Weights of a small image inpainting model: arch unet, 4500 steps.
Rows from block 6, named by matrix and row number. Rows with one number belong to one channel. Each number is 128 + 24 x the weight over its row's rms, rounded and kept within 0 to 255. All counts start at 0. Numbers have three digits each.
# convs1: first pointwise conv (model.mid.0.convs.1.weight, 384x384x1x1), inputs 0-191
# convs3: second pointwise conv (model.mid.0.convs.3.weight, 384x384x1x1, transposed), outputs 0-191
convs1.108:128128128128128128128128128158155128128127146128171128159128096082128117143128128130128128092166128164121128128128128185150128113128128168128128137128128128171128128128094128128099128134128111128129226128178104128128128128150128128128146096128126128085182128128128128128128128123090164128128163128128121128227189155129172128205088128128124128128128128128102128181093128128128208128150128128128128207142128128128116086128157128136098128161155128128128103128101089128122152124128128128128119128140128128128128117128097128128128128161128128103128128201128170128128142119056128128
convs1.109:092157099128128162128128128132125128128128128128128128112186128128101128128128128108135128128128147128128128128156128128128144128128120075120101128128128128135086128136128075068106128168224132128115067140092128128128143100128128160102130128128128128135057128128128128128110116128128128128084146128128128162128155128128128128129128128128128128055128128128161128128116128128088144110128085128128162128152128128128128128128128128128092130128128128128128128128185128128128128128128128128087154163128128182154128128161128094000128128128128128130128128128128128163128131147128128128
convs1.110:128120128100128150128128111106128112137128128128150128128129091125137128114128130131128128129128128128128158107109104127128128144095159128130099176067143079128128160087128128141158128112128120128128128128128128238123128113128151128097128156156128176128124128102101108086107147128071111128128182096128153174139128128106132128091141150119128128106115128128128128103212117125128135078142128074120128103128107115095128128135136168144128128128128131213128087128128128190179128128128074148188134132128114123152128128128128128114128124083128118109128070070128128097100128197098157128
convs1.111:123114127128124128128158128112131146115128128133121118154141128128142140128090130128128120128144128107125128162118098168107109128117128156166115087110152128129163123110128128128163134122081128167126113128128128148128096153140128138128123134128111128128167159128103063154085156128114129161139128091168076128128128090128128106183149128095136173089128133128128145132101086128128094104120104129158128128143124113163135078110128128136128128149125128075128136121129128135089128130129128093128128149164131102113080084106120132109073128137128178147161117138167092110128123128111172128
convs1.112:128128128161128133128128128128151128111150128101128128128154162128165128121128128128128125128128128128128128125128128128128128128128140128121078148128085176128128128128128128128128133128128128067133128121112128128145128128128140128113128128128128128128163132128128128128128128128130128128149128128138139143109135147161129126103116128151143128128115056128128099128128128128111128128126166156128094128128128132128128128255090131128128169109128128128121128128218126128148119192150138135096155120119128131118134142112128155128128128139132185131096128128128119128059115163128098131
convs1.113:128128113128195128059149128128128154166140128139128128125109128128159128128103128104169128128128128109087121128131128060128128128128128128136120116000128128128181128128128135128128128128128128135088128116099115128128136089128128128195177128145157128109140128184140128106203128128134115128109168066128128128195128128128148128128128107128120128128128128100128116128128128111128128154128111190128107169128128118096184128128128128128128128197107128128128128128128131109175128166128128128131128128128128128110100128087159128154128128128137128112128195128133107128128128128128128167
convs1.114:128128128114201128128128128165128096107128128128128128020038128128128128128128128097128128128128128128128128123128128115049145180128128147128128128132128207128128128128128128128141065128128128128128077128153134128128128128128195128128128128128128128128128128128128128128128128128107152128085128128128128128128125166128128182089128128128128128128128128128128128128166128128128128050057128128128128128128128128128128140227128128128128150128128118128092128128128128128128128128125128128128151128128126079128128128093128128128128128163128128128128128128128148128128128128128128128
convs1.115:128128152128128168156128128128128145128131128128163181128128128156105128153128109121186135128137128178153131133128128128128128128128087153088128128137124152114153128128114128140165129076108128128128103151152128128154128079090062128128178144137132128118141085126118128128128191108164145128139128128092117096101151119128137133117128128095067121128140086128128128128145128172095107128147098129128128128143111154092128123128144128128128128122093128128128160129063101090127079166103128100148128157079158160128128107056128139128128128128128128125147128099128176162128128120058128137
convs1.116:128128115122122067107153092110128128128148128130045060101128092145150147127148128108139174175210158157147128122097146046128138149130142194111111128176174105108067161096132135098122124128128124103128128095128116116117128124149118133128128128125122125147122128146128111128128111128116107098083128131128128156128128112128128154128082203128128128153177132128137121100159076105118128128128128089128090128128101128142172182128130110128186141114109128128150138092128125113162130129128126132154152152120128128139116153075148064144109121128151129128116128114128188128128134170128103137
convs1.117:128128128162128175128128128135128128128128060128139202171129128125166163164148128139128128128128128130128080155113128175178128128128128143128128007128128128045128166128129105128188037128168128165128140128128128134128128128141128069128128122091070128128126100129174099128128115178128105118160128128119128152146128133128121167128128162128128195221135093159128128128200140128128099136097128134126138128128128138128127128153128114102128144128128128128128112128128135124128128146156128113128128128128105128117128118191086128105128128128128071128090122114100128072128128125128142128
convs1.118:128128130126128187128009110154128128128128190128128124127161128107128128173119117128128151128155128095145092138136113128128178128145128128174128128125167136126128128128147158125128087128128126079142147114128132131128128128128162075118125125158148128128147122113128140128128103128128128114128128128093120111118088160122128112128128100115159128106128141109082145128143112142137128128128126122222156134134128071140134087152147128138128102128121128133113128128120128160132124199185128160128128194112102128124125128115128135122080113145128128156155100128128175168128104143128159082
convs1.119:128152128128128128139128128128128128128128128128199128096156119128141101083143128129128136128163128128128128071161128077107109144128112128128118146128000128128128128128104139128128158128128103128106128110159128119128128128128128128128146113128012128097109153128128128125128128128128128128072128057126128128128009128128136128138128144097140140128144128128128153128205126079112128128128128128089128128128139122143128128128128128128163128128145118135128128190177091102151125203128128128128119128128124152128094120115128071128128128128128117125128128128128129128193128113120128128
convs1.120:128159091143169128128128128128150122128112128156058128129107128128145090128176094084128128126132102133128128168129128128138127149128045128128105080128141120053128079143146103128131177148128128110127128128151153128111126128128128195128128139128110092128071141093118128095128128091128098114118037128128121098105157112113129128049128128081134148118128099091146128128073128128110128151129127117128114161128121084128135128128118128128128109128130122158128128128128049128158128153140192163150128128128151110117128151128128110164128128135109189162122128106128139128107128061128128128
convs1.121:115128128128128101146175102128128128134128128133181099128128128187146128100128126052128128128128128128128128128128128166128128128128188128128132128128128128128153128128054128128146164128128128128128165128128128128128120128128139128188128121128128128070128147128091128128128128128128075128095072128128128128125128128128128128113100128128128160124128128128128105118098128133128128128149128128128128128105128105128128128100118149172130128128081128128103107128216064128128208074128128183132128107126128128128128128128128000128128102190128128081128128128168128128116128128128128128
convs1.122:128128128085148087048148100140119128128095128128153121141102128128093128145138111128128152128128128128134157128122131104125128143111103165152088128128139139128114170128128128128128132128128128140128127125106128128217128128213128128128103128109072128037128173163113080165128128128128108128128128128164128119089129050128132141158165071128180109163128128120128108128128128128128128099075127142152128182153128128128128104126100163128152153136091125128114128128128159162128128103069136128128128138103162128142162151128132151128128145089128128128140116124067149143128129128082128128
convs1.123:128128114128128153128087128106128086128128089128128152121164112101137158128105129128161128056128128128156152128106132128128116170128128128156139137127147082128116139128103076096132128089128100128153133128124128128184097128128102162144138156176121128099120102119123129212128089152128182128151166063093167128128132128133157181128173161128128099128128128148128119128081077103181128128096128174110128114165140128092153115146128128128075092137118128128128158128159128165128132048128128128157128128128128120128137115186136128162156128124147128139128128128133128047141128128126130127
convs1.124:171128128128128128128128100128128128128128128147017062128124128128128126128133128000128128128128142128147128128128128165128120182128180128192128091128128102111101128128147152161128128141128107091128128128128128128128128128128128128128110128115128128128116128111089128128128128128128128128128128128136128128128128128128128128031088128128127128128150128128128128128128128140134128128128128128145152128128102128110128128041128128128128152128138235128128128128128128128128106136166139128109164128128187128128128128111247128128114128128128128121135128174128128128128137128145117128
convs1.125:171104128128206114166139128128128128128124128128097128128128128150128128128097093146128128138110128157128198128128128155137129151128128128186128152168128128128134128128128128128128128128164128110128128128137128147137128092127128128115128163048169085193128113128167119128128075128128073126128126169128128128128128128068092128128160149111141115168128063127128128128128128132128142128128128115151128106128128128145128128089132128128168121128147101135128227128129162128130128076128128027128123128128133142129195119147128147128128117148128128135138128128128128128203109128128128128
convs1.126:128132128128169089128128176128123128128144128128178125127135125128150128128108149077133103107155140155100128128120128145136124128140128110125127130128128172139202128128089128161109096111128165128146128109110128155128128128117111180153143131128148100148128128128101111174076128095128161121149128128140137138110128123128128127189145128119136157117098128128128128128115124147159128122128135110108099132155128144128126128145153128144128128128123152101128131128199135129136128128161061122129168121128128128128111173134139128123145167108132128142082132128095092128097128114091128175
convs1.127:129143099099128116149150114128128139125125128128117160065128146125141078117183128203129123127133122134128130080128128095155127121128121118106127144162101126128124181128144156087128173118128174109128087158152141143124164116136128128176109111189161128116128113109173100116128084154128163128125096101138128115123138135127129128118128145083116109128101108128153128128100133128125118128081128136204128140114162099128109128141115111105172128128136128105149128094134127128130120063114063198082166111139161142128100128117162142128122166138148106128125127104124128106131082134131128153
convs1.128:143123140128128132128213128105135117128128145164193128103128139128117128171202127165144128128128128131128128128167128128124128128128117128084128170128095128128175106128128143148075128128128111105128162128128128128123148128128128128120149117142128114142156140123164128128094144128128128127128142128128135128137160119147128128150128128175128099112128128128128128128128128069159047128128128128125128128128129128128128128128128128128141095125128128128128128102041123128128128128116099131128128100128128128128128159128128128127128155152128137128128121122150096128128178117128128117
convs1.129:147203128167105118124118128101128128156116127126066128128112128128128108128062128094128173128140087107128150100100112109109128134120128194128128128123107103128098133128128128100144128177156106128128128139103123151166145199128122128171128126167142128132128174118113155073128168099128065075103128128121128128085098136128111128061128135128118128128131160064128143132133118128128115130194128128128123088128128064106115160128150128145128128128115128135128153103046128128128128128128164102128090154143128076101128128127128131128117135128151184128175109128118118128126128128091122115
convs1.130:113076128128108144128070128143128090128126085128128128128087107135128128201108154128128128128151128128128128156130162157128128128128128126131128128128128128161093128128128128128144177128126132128128128128128128128128128128128122128072128128071128128128128128128071128128128128175128128128128024167128128128128116128128128152092128128128120128022136128128128128128079128150122128128087198128128128128151128128128128128128128128136128128128118143128128082128210128128128128072128108129128101133128128118128128128128128232128128080128128128098128128128128170123117099176128102145
convs1.131:128114128160167128128224130128128134110165158128128167128114106175100128162128157129107128118106104128128128128129128171128170128128128128149128147128000132128128128117105128128128166128128128128128128128064128128128128085128119140128128128104128128163128128098128128128128128128146128169128175134125128152128146133128163128128128128138128128128128128128128128128128128128128115128128128128128128106128128128128128128128128128152128106128128128128128128128131112128107128151128128127153043131134162124128150128128128125128128128128128230128128128128128128128128128128152146085
convs1.132:198140129128155091109112128128128114171138113107128118128128128128128128161128140108128191129128092128128118128120113128128139138151128128143074128145128140039128128145149142128128128113128128128128128154197075128128146096128123128128136175128128137162128128141104149153128128128128099161128128128128128128117106182145128112128131128090173143128128128103128128162159128098147109148186128128128128128088155128128128110128155128128116128159128164157081182094128128099128159128128203158128146128112153144106123128081163159128104085129128089128128128160094143161128128174118128128
convs1.133:152198121122190139136128169144128128119128128087064187095128103128128128128128128128139128128106128152128128128094128088103128128128117128128148127110075128128085173128163150175128131128095132091128097116165142128072128094128128128128143135120128128128128143128128128128140098159060128104128128104128113128109131128128128137034128128128108128097128142128074128140098128108128131148136128128155128123108128173128128128168111128083169130128124092121109128106130128128128144069169127128137128128128129080133128128128128128106128083128103075178168108113128128206134146117128095183
convs1.134:079126128141160134163122128120114117128115195147128128169114147128138114176109141128162128128103099142128121128128112175128128128088081128144121128141180099173134067121113126163093193154153112148131177156128067163091128128098128106128108128178143144127128101164146120130149091131168188147154128109128196150123138146100128130128140072128128072128128150109114135126134117142171163128128128136169128088068094138159178128106096128131128122151151155152142130112091151087128128125115078148109158128128122144156119128128098139119128128136116154103101147128128061135160128140113171130
convs1.135:138128077128183102144082090139128170132165144107143128062128095128116033128128128128124128128128104115128129128128088061128128128128128128097128083128128145122128128128128128128128181122120182075128093118128091128156104128130128147128128128131128128128103128117128178128128128128128128109103099141148101128128131094103128128075128103086128128126138128136101178128151096082128128128128128128188128128103128142128128112128128092128128128133140095087115128137102128128085140128138081128131174128128128148128164114128128208175124128098128119111128128128127091079128128158128117128
convs1.136:128142128155128117128255128128128138128119223128128128096128190128128128127143157128102128121128128101152132128128095128113128128128169128128124128134080147079128142128128128173128084121202128128128128128147128107128107134128128117165128115129128127136128111150224128154128125128128128105123074034142129128153111128132128134128140128165128087165105134082128183158128140128128128128128128092076128128128128145128128128128128128128128128174128128128128128128138128128142144128128128128128093128128128181128100128100128128076128123128128215129199128124128140128136128128187128129
convs1.137:224103128128159176128120128115140128128108128128058109128128128124141128128128128077128128124128128128128128128080122128128170128128154102165128107128128128098128129105128128128128128134128199128128110128090128128128097099110128128128128128101128128113156128105131069128128128128123087121097142128115134128180094078128128128149128128209113116128128128128142128128128128041128120128120076128128065123128128128149139128188154155088128128128142128128128128128070139143128128133128128110128143128125128128128140110128102133128128128128139176150128128148128128128080111154150128136
convs1.138:128128128169163128128128128217094128128117128128128082128083128116128128119128128132093128128214155137128128122128080128160128128128171128124128128124128128128073128128128128128128128128154121128128128128128128128128128128128063128178128128128128128128128128045128128057191071128128128128107128128128140128128150128128128122109128103128089128128093128128128128128128128128128128100128150138128128123128128105128128112070128148128128102155090128075128210128174128128128128149128156075128097128128128128128135128128128105128128128128128128136128128128128128149163128128139128128
convs1.139:128128122128098098146171106128128149128117128128155188208110098128128128084113161142164137128128068119128128128106129170117144192128128096128138138128103128122110128128079128182102135128150130172116169102109114128147102100128128128138128128148156128082135128180128132128125097153124108061127128132159168095099128128129111128153128155133113161034131128135128114128126128128091128090128136145099132089079118117128128128128128138156128128128102128091107131128183128085097110126128155160158098128140118147128108137128152119128109098128104128171079127148158152141114110070128117128
convs1.140:117128128083129128128136128128128172128171195164085128152128117103128190093082090068079128128197128128128128060096117128093128123128127128055096128096128128130128128114094128100128168128128128128128089128162128128128111073102128128128128104128156148128128141132128128128114128128128128138128108128128128118167175116128119140128128150190132128044128153098128128115140186128128077128177195128128128128128128089128126128142109128128128128128128115128128128099128128128148171140159175255112128128128143113128131111128158119131128166128128128128128128128128118154128103027128128128
convs1.141:128129128128128128144162120134128128160123128095118198128128128122135122121128147063122128128128097128128106128128128158128128108128141128151164128128128128122205128075128128147128086128128130128128128128128128128128168128158096118128128128128128128128128134111128148128109137128128128167128172128128187128219128128136128128083143128128139128128128128128161128153128128128128093128136128128128128173122128128128128149132128123128128117128101128101167128128128128099128128104162128099128119128128128131083128114185128100128128105128128128072137107128081128043092128128116176120
convs1.142:128128157164072118128172128128141134140101124163234125128128156118102097128109128128086128169128147163171091128128128128128154131128128107142131128111072128128134130128128105129101128097128128128162123138128128117140128128128128135157101142082128175128128128161189101128090148128215104128102128128128138128143128128189169128082128128128142072128160102142128092127171128173128128108128115109128128075128128128128128128127128128100128127099128151128128128128128114135169118229160128100128110113128131147098128118125128132120128141128128128108128128128128177128128108128124071162
convs1.143:087090171128128132128128128128120136092128201105128144128067109140128128128137145128128128128153128168128128128128103128128128147128141128128207128128128128191112128104128111128128164128128118128083165128128128178162128128128179128128107118132116128128128128128128034128128156134148108139128093142128128128128128125128119128081128128133123128128084128130112115128153128211128162128128064128151128122128128128238128128128128128128155128124128128201098128128126128107070092177128128128128174128104128128128175128128128128126110070128135128128128128119163128128103128128082103183
convs3.108:145128128128107128148128128105097128164140139128074124128128128128128161128135125095116119128128000128127127128168128128167128128128108128156135096128168128128145128128147128128128128114128078128128115128112128173128111094128128147128128128109102128128128128110060151128128117128128078128094128097109161128128071128065128128128195134093111128128128128136128128148109087128153128152128128110128128128128128128128128147079128145130203152170147128128128172128128128128116128128128128128128127131128128128128128128038128128085105128128184096128132128127131128106170146152117128105
convs3.109:119128112128128128114128158128128128088171128128128128139052128100090095128128129128102128128037155202128136142169118041133158040128128128128128128128134118103128133112147150145128128096128128128128109128128128130128133128128153128217098125128176123128128114111077151128128140067128128149128118136082128128128166162073128128057128096128115128137087038128128143143170098000082128131180128128130128146167128128156128128151102128128157128119120130141074128128128153128153116147136056128128173128121127099128105134128151095128096128128095111128128114149099123128128155148128128158
convs3.110:128097128128135128137141128157128151117182128150139166128114128128128143122128128128166128126128091128128139128128104128128116168134099128117128128128121128128128128141133152128128088171092097128121107175081164128128128128136100116133128128128128128128128128130128128141128128128128128131128128128128090168057128104128102128128128106141128128099128128135114082128107128128128128128128128128087096097118085128119128128046128166128128120132125128128128128093128128083128082128106136128107128117197128128128128123128117115147128110128128128126116128121128128128126130148128128156
convs3.111:111096128101128128128129128128102093128152128128091153128144128073128128081114128128126075128143108128157112128102083095128128128128080099128102078128108149092125128128155145128128104228178128061128101142111128128128128128128084104128126128128128146099131096070128131147128128128121126128080121128128170128096120138128103128145128132115128128128128118128128128128128128141141094128128128128117148128082078114112128165168109151165140121128125128159128164128145140128128090095128128141132096120129128136170170128104128113115128128128075128098075128128172159157063128128104165128
convs3.112:132128086074135110128128156128168128128128128128128093128119063055128128128149117128116151128028128128128128128128128108103128128128128149194143157103168116113149154156128128128128093128066128148095128145128205127128094119128128128128089128114128128128084128128128159112105128128128128108131137128128128100128128128110140128128149110128128137050077073104131128137128081128128128122093118128128128138128128128128113128054066131128128128128163088128107128045161128128128126154098114189128136144120147059128128121128128124106112123128155128128128103128109137063128125072134075128
convs3.113:128149128182128108128128128128128128154113128128128128128097161128128128149128133099128128128040128128128055128128139169119128164128045128128087128128135158105128128128128081128128060143128187100128172084128122128130128128128124128128128135128118128128128128128128176137113128128113108146128128128128128102082145128128128128153128064128128128118128170128188128090102128128128128128128155171145128120154128128128146128129128128128128128128128184128066128128128143160122128128156128128083128128128124128128164129128128128128169128128128201172128128128150116128151128128128128128
convs3.114:120128128128134101138109128128128094128128128128046128158139128163128128112148128138128116128202128128105122128128128128128105159128180127059128128128084167158155128128155128128128172128118128128128128073110114129090128134110143133128128128098082128128197110128143084135146128128128141131128105128137128128128128076109128192128128128128128128113179126128140156154128225086128161128128160128128152120118172128128132081071128169096177128119101130128109128213128151096163128128111156128125120110111128174128128147184040128128135084140078166123075150089128128154092128128128167128
convs3.115:128137128128163122128128128128132090128094187154128110128128128128128065079128071128128159128128128128128139084128128128171147117147114178128128097128128121135127128128128128128088127115128131156064155061128128128122128128127187128118095128109128151129114118158128116103128128128128128128164128099138049181128138163119128179128128128096128066128128104128128107128167128128157128085074095133127128128136151128128128074146128152124180129154147112171128128128098168128126139128128128072100128089128169128140128128128128128128128128128149128128128128132087118027094152128128107128
convs3.116:138121128088117156125202128123161135128128128128128206112147228128128053134128100116081153128128128149128128124128128170128126128128128156198144128143154128128061100092139136138145180128123128162154197106132128128128133128128047163133128145128154128128162128128128137128128133128146128118128108128128128128110184128128128128207180128128128128163177128143128169128128148128128128126128130128128150128128111128121128084152109128128128155128128128128128114147086130130128151183128128106128108128101128128128124128128128106131083128128128130115133136101179128128149207124128174154
convs3.117:147128160150128128128128128135128131128128128082128128162171128128042129128128128115100128128128244107128098135151128128147128173125142128128128128128128128133131159128128046128128099128128193128112128128128128128128162128156128176128128128138078128128128125196128128116128128128153131128128128128153128128128083128128128158135147128134128129128178156134128128133127128128128128185128128125128104131128108128063092158128128128128128150128169090173128128130128128128116128105128128128184128128128128172194169193128062110122128162128116108093112128128137128128128128047124170128
convs3.118:128128128128128128106210128128116169099128140128128081128092128107128081077128122128128128112128054128104136115128126154072128130140155128128114115109128128088142128136128118128128158164128128128127108128128135128128128128128128128133099109128128128125162099097128128141128169128100128128085128095120131128062128062066071101128122104128135128128135128117128104110088109145110128092074128128128169141125105128128128128133128128128091128128128128146167128076140058117187128202128128128128128128128083128062159122126128101113128128112142128128084128082128107128155177128106128128
convs3.119:149137125145114128132128128235120128085101097110128143128091161157135167128093128144129093154004097128137167124128128139128128152144128128090131128128128128142123115158128128116147128128128136157128128104128128115123139167128128182178128132128145134139169128078128130139128078142152128157128113116171154121166128131185166153079128132128128128045128128128128128104149128143128128139132103128133128128128164128128128142130128118157166159128166169112128128166128127151209172128149128051109127123119121128119117128128133128128156128173156128133128128128128117128117128128160123104
convs3.120:111128088133149159128128128128108106128107128128128094130067079095155110107125079142128128128097128071092103128091103128128128093123032128128128179093128128117128108128128128128118128117128128097064148128128128109128128064128128107126128126126069144119128118126128160125102128128128110089128128098128104143032128091128128128128128128128113109057060104128128128107069100107086075083165128128128118128110100112128156128082128128128121128128128138164193103128128121110164136101128089151094128101128128128128128128128128128174128128128128128128134128128131089128128085201161128128
convs3.121:101128122128128128128128128128128109164123136141128165128128111149128129128174128128128128172195128246128070128122157128128128128077128066128128128043128128128106174130128131095128128128128207104128128117137128128116100128128128128058148128128128141128108128128138174128128195137128080154128128100082128128133126170160128125128116169156113100128137128128132111128148078128128177110128176117128128120128128128141128106128128134148128128128128128128154128136128128081128091128128128128128121128128128053148124155146196140115120128127141073128151119106128128128139193128079128107
convs3.122:128149128135128168183154177128105110132111128128128128104126150105097128113128071128128133128128119148097090141117158153128168128135159128128128167128183128122128128104128128128128102061114149093116128107136083128191166128107085093129104128117128098128125119128184128117109174087128187128128128127128095097128128089128130151179086128128090116128119131101128128102128128124128211128087128128128124128155179139127126128120160128128128128164140113128114128128105128113128195195128169128128128128120128128128068118128104113153133128124128128187128128128071125128107128128109114128
convs3.123:128090128152188128128128133128128146128123128163181159128102120128112128188128091103104128140128109197149128108092128128128128155128128128128128165194128128154128128119128123128090109128121096128128101081128128103128128100107128128209128124158128128152093127125128128128111128128128128128128208158128142128176183128082128107128128128128110128060128106128108131128132117128128193131138172128128128165128129128128128128119128119128128144128094128112167128128114128118161172215128128128128103128128128128096128171128128128127110128128205168161140155128092128128163152132128128109
convs3.124:128128126093135160149128064121128128096126143128084128108114053128140128128128128128128128148128155187137129127128078128128165046081128097164128096128165128128128128128128125128117128128224128169149128128095128146146128069128128128128114120128127128095183128064102128128129128128115128144128161130128128128170126180123086128128132145106128120203132200139128129152128092128128128119128128128128128128121128128128128082191128128117128122078150128128128128133128156098128093128042128148108128134167128103128128109111128128128136166128128128133168133128128112160120128128128068128
convs3.125:128128128128151171128168201149082128112141074128160192128092138128128126128091090128128121128128086055128130128128173128128154064157128128096128083140111128141128128128128128128077128128128128107156147128128128128154054070067128128212116148154128128128094128090128128128128128128150069114094119128128160137111154092128128128128168128128128128094128088148140128128071072109169136127128128128158128121128128128128128163128128121128108128090141128111128128164056128128195128128128168128136128122128110110128083128145133128128128079128123128148128133191154128128119128106128128115
convs3.126:128128128086129128128159128128098167145128121104128171142125083089133149160122128193128128112143115128128138144128096128078128128128095128128079128096128154128128128128128155094131128139128128128128139120180153111128128072160128122133173145112128126097128128128128063087128079128128103128095128094082135151102128128128087128128128145128116128128086128128128128114128083058095120128079128142166136104066128083128128177128141125104128128155120128128157128128156128121128090128092165128126128165128107094111128128153128166128108157056086128099128160119126128114131128128119128128
convs3.127:087083091128126128082125128128128128128118128128128100093090128096128127107123130095128093128128128103128133128128088108113114097128128143128128042128128124095090107128128146128094113135128090130182128128137188128044128128088132042128128128128128119128124099128128073111112200128114109119068128109128184128083128102059128082064133096156128128117088136096128124125096125131128128084128128128121128128127092105111126128189163087128128128128109128128119128067128132129128163128128091055128128127064081097099128094097103140154135128128138118095067088128128128162129088142136096128
convs3.128:110097119105128094096124199128125083121128164128147085118128088128134128128128128146128132128128096128081128128128074130128128135119160128093095129073105128128128136113128084068117128088056025074118139148128113105060094128105128128128128128131130128119112124105137130128128115097104132128131128074109155128122130087111115129113079128128137128128128128128133115128128145083098128128128128144126128111128126116128128128151113128140128104113091092128129128147180184158128128115126128102128116096128128132128128109099070128128126126128146207128138139113128094128128128125117133136
convs3.129:128128128128128121128147128128106141114151082139128128128128128076128127128128164128128136119070128128128106128128114128128128128121128165088128128128153128102150129128074112128065128128128075055128128128128128128084077128129153120128128121143128128128128124128101105128101128128135128112114128103122128155082140047081089128128121128164128128128152076164128095128128128160128144082128106143128120122128128115070128128128128128128128128080114128128128128128127098118128179128128128128150128128128049069128163128129117128084130044083128128089140128128128125128128146105138128128
convs3.130:130140128141102128140128128106136135137073063128119128128128128128086128128110128138128128128212074128128154149189128151128098100140119128089128128128096128128128122128128126128128128128164128096153128128128107101157128166147128150096128105114094128128121128128145089128136128148137128128095099128128128128135050043115128091144135125144174132128155196115087126128075182216143152115119145121128128128128150105146128114128105128128136163128122122128128128128115128151147173146113143128126091128128077159128128133128106206118128087128175140100120141102139092128128135100150128128
convs3.131:123126135128142110104120121160152128132128128085128128102097093128188128128066129128143109135041131128189132129149119145140128110153111128128128128158100128128128140192128121058128156128062128130194127135128128128126137155151128131128128126128128150161137128107128090163128098128126128100128151140160160158109128128125131134098157133151152128128104128092128128134128105082120091145128186128172128128113130145085128103128128128128189128128159183128176103128128128154141128128175144096117128128128126120128114128128128128128116128128128128128128184140126109110147122184128112128
convs3.132:095160128128179128128128128168108107128128080146071128128128128128173128085141117128091130128128213128206128148128196196138128128128128128128095150160128106109083076161096111128146106114189128128128128125077130128136128128087128102156133128104101128136128128128128128128089104110128135128127075128116128140074128128128128128128128128122111100128128128126128128128128171145128128128134099128090128128128181094101128128034128107121163178128108128128128128128116128136128157128091128128128097128108128084128152138130128113128128109105125128163176169128128130128128114128100128135
convs3.133:134158128104102128152124128119128128093128126185128128128170128128128128099128136128128128128128078165128100137128128128135186128128128157128128128144129135106168164178128109107128113129255180161128128128101128128128093128105141172170134128128149128126128142079128166144128155128128128128128128170128128128128145128132128071128128146134128124113128099093127128149158155207128128128128128128128128128091128128123128115138128137098128126179187128091128128119128154128128128128128128128128128128128200085126128137128220128093083149116128128128128142164165153126128128128159106128
convs3.134:128128180128128128128208166128146128128128128176118148128184128074161128128159113128128127128114128128128108057128128171165181156128042121121150128128128106128128128128139128161128128128128128128083128128128100134140157128113128158222165114128128128128099128128128128128128128128181119128150149133128139128115145135128218117128128113096135128128128128128128178167204222166128117128153172151135128128128182128090109082128128126141128123128122152113146074140128128130128222128196104118128128116117175128100081125128115128096128151128142118125117128128089168128128128069128128128
convs3.135:128128128128128128143114128179101128128128125163128143126135167100128140128128122095090057160128128143128128128120121063128159128128082128056179128128140128152153128128100128128128100128042093089128128151128128128128162130128107127128128117128128147126128140128128117090128128128122128128109124128143128155128128156155131114086128147128128128117128128128128117128128079128171139156117128207187128128092128128128128128113128128128128139142166119127116167136112128128128128096128128128128128128128128068128128128070128128099128090128123150147125128128127128048128128108128119173
convs3.136:128128111128128117063128086083090116128128137118116119128121128128128128128155128128125200128128128081131152121093128128078148143128240086131135128091159143113144207124128128128132166128128128121128106175132128112128142150135117128096113128161157102128100129128128152101128128113158179100128162128128158144128143128128128128133079133118169131128055058130128135128139103189148206139128144166128161128128111128128119100104180128128128114174128138065128128118128128122123060128125128142128147111128128193128128128103128115131113134029128089152159141128133099128128150138090128152
convs3.137:128127130128128140114128085128128128128147128128128128128128128127026128128158128128119152128000128169102067128124097087128128128128128128199132128111119119113133128164116128128128121131176128128144102113102177147124119070125128128195135147098152119128134114128114201135110128121153150126112128128135076128128142182128128104128128101119128127150145054128117128128128078128128139125146100159128111108128113121138129128102088080114128063128144098128099128118128128140128128138128083092137129126146128058147152166121128085110148128161181131114128074128128128128128128123126128148
convs3.138:128128128128090126141128128128128128128128131128128128128128128128128108128128128128128115098150128083141128115128128179128128128128128128128128076200093128146128128128101181128138135099176109128128119128144128128192128128173128128093128128111090141128128128128175128128128199128105128124128128128106024102128128128128128142128145115128128128177128128128095128081128188128142128128128219128133128128128142128161147128128092152128128146128128128161098146110149128113128128128090128117128103128128128128128128128128066128123110128128128128128113128104128130128128090128122128125
convs3.139:128086118127128154105128129128157075128128128100200128109129128128128173128128162144176079128128057066128128128169128120164128128152129128162144150105128095141128128128165128157129073128170128165191128184128144137124128128128110079128044128157099128091107118156128128128097128116130128128128142157128168195095092128134115105128108086128128128097118144128128128128128092128098093140143128128128148128075127153151128202129128128128151151118128105128099179152184109097128128063176128131128128108149112128164128186102118102103128128128135142128128085128128137128128102080128128157
convs3.140:128139128130128128128098132128137128128080128096128128128128109187144173128102128128128128128193128034160128128143082133138128162142128128128090119096117128142128128128128108104128128128231128209128128087104128128114128255128128182128176128104128128099186128128128128154141128143112094131128108111128134128132087006143128146177110128103155128128094210129113112128149171153128095154145128128142128118106128128128128128128096128128128103128128178087128126124100182128128171088128128128134128128128118162121127128139128128128134128138138128128081114128110128128128128128128146128
convs3.141:142128168128128128068128128085138083126128128128148120128171128128110086123123145122143128128210111169128100167128161172128128102128166128113128041128138128142128119128169128128067128128161153128128131092128126167128149150156153147128128116120144151139190128128137161128128142138147108128149079155121106128128128128107108128135133149128128121128128206098128102149102172012128137128156112128128171128113128128128119128128128128115205128141165155112128128128147144128128128096082142075128128119158128152128128132179111128128128163128128128128123164128093128128159115128131121128
convs3.142:128104128128125191095213128136109142078089128127128139100064141128131128127100103173128168128128128062128128054128128128128128119154152164169103077128128128128086071128089128110128177143121128063092117128105128111102128128128153156128128114122124128128088128128126121139128135128128128147111153121128128075128067128172140187198128128128128139108128128128128159080128091128128128128128140128150053128128128112113128095111166128132128125128134131105128108192128128161149188143128128091104119128143128145128152111128113128089149145132128128128128128128128128066128128169152128132
convs3.143:128143128106058081128128193151128128097119152128174159128128128133190128134128123128144128128128128128143133128131109128128128128166128128128128125128128128135173128128128128128120128128128128042128182128138128087128128155128128128230145128131128128128103136128129103104060128132128128128088128148162122128118128128211158129125090079162123128128124101169128128128128128128128128105128156122141096135128128128094105204128128128128098128143112181128128148139145128128119128128128159113162128128128114151128128128125128141128140128149128116159128087138166139137129144128128174128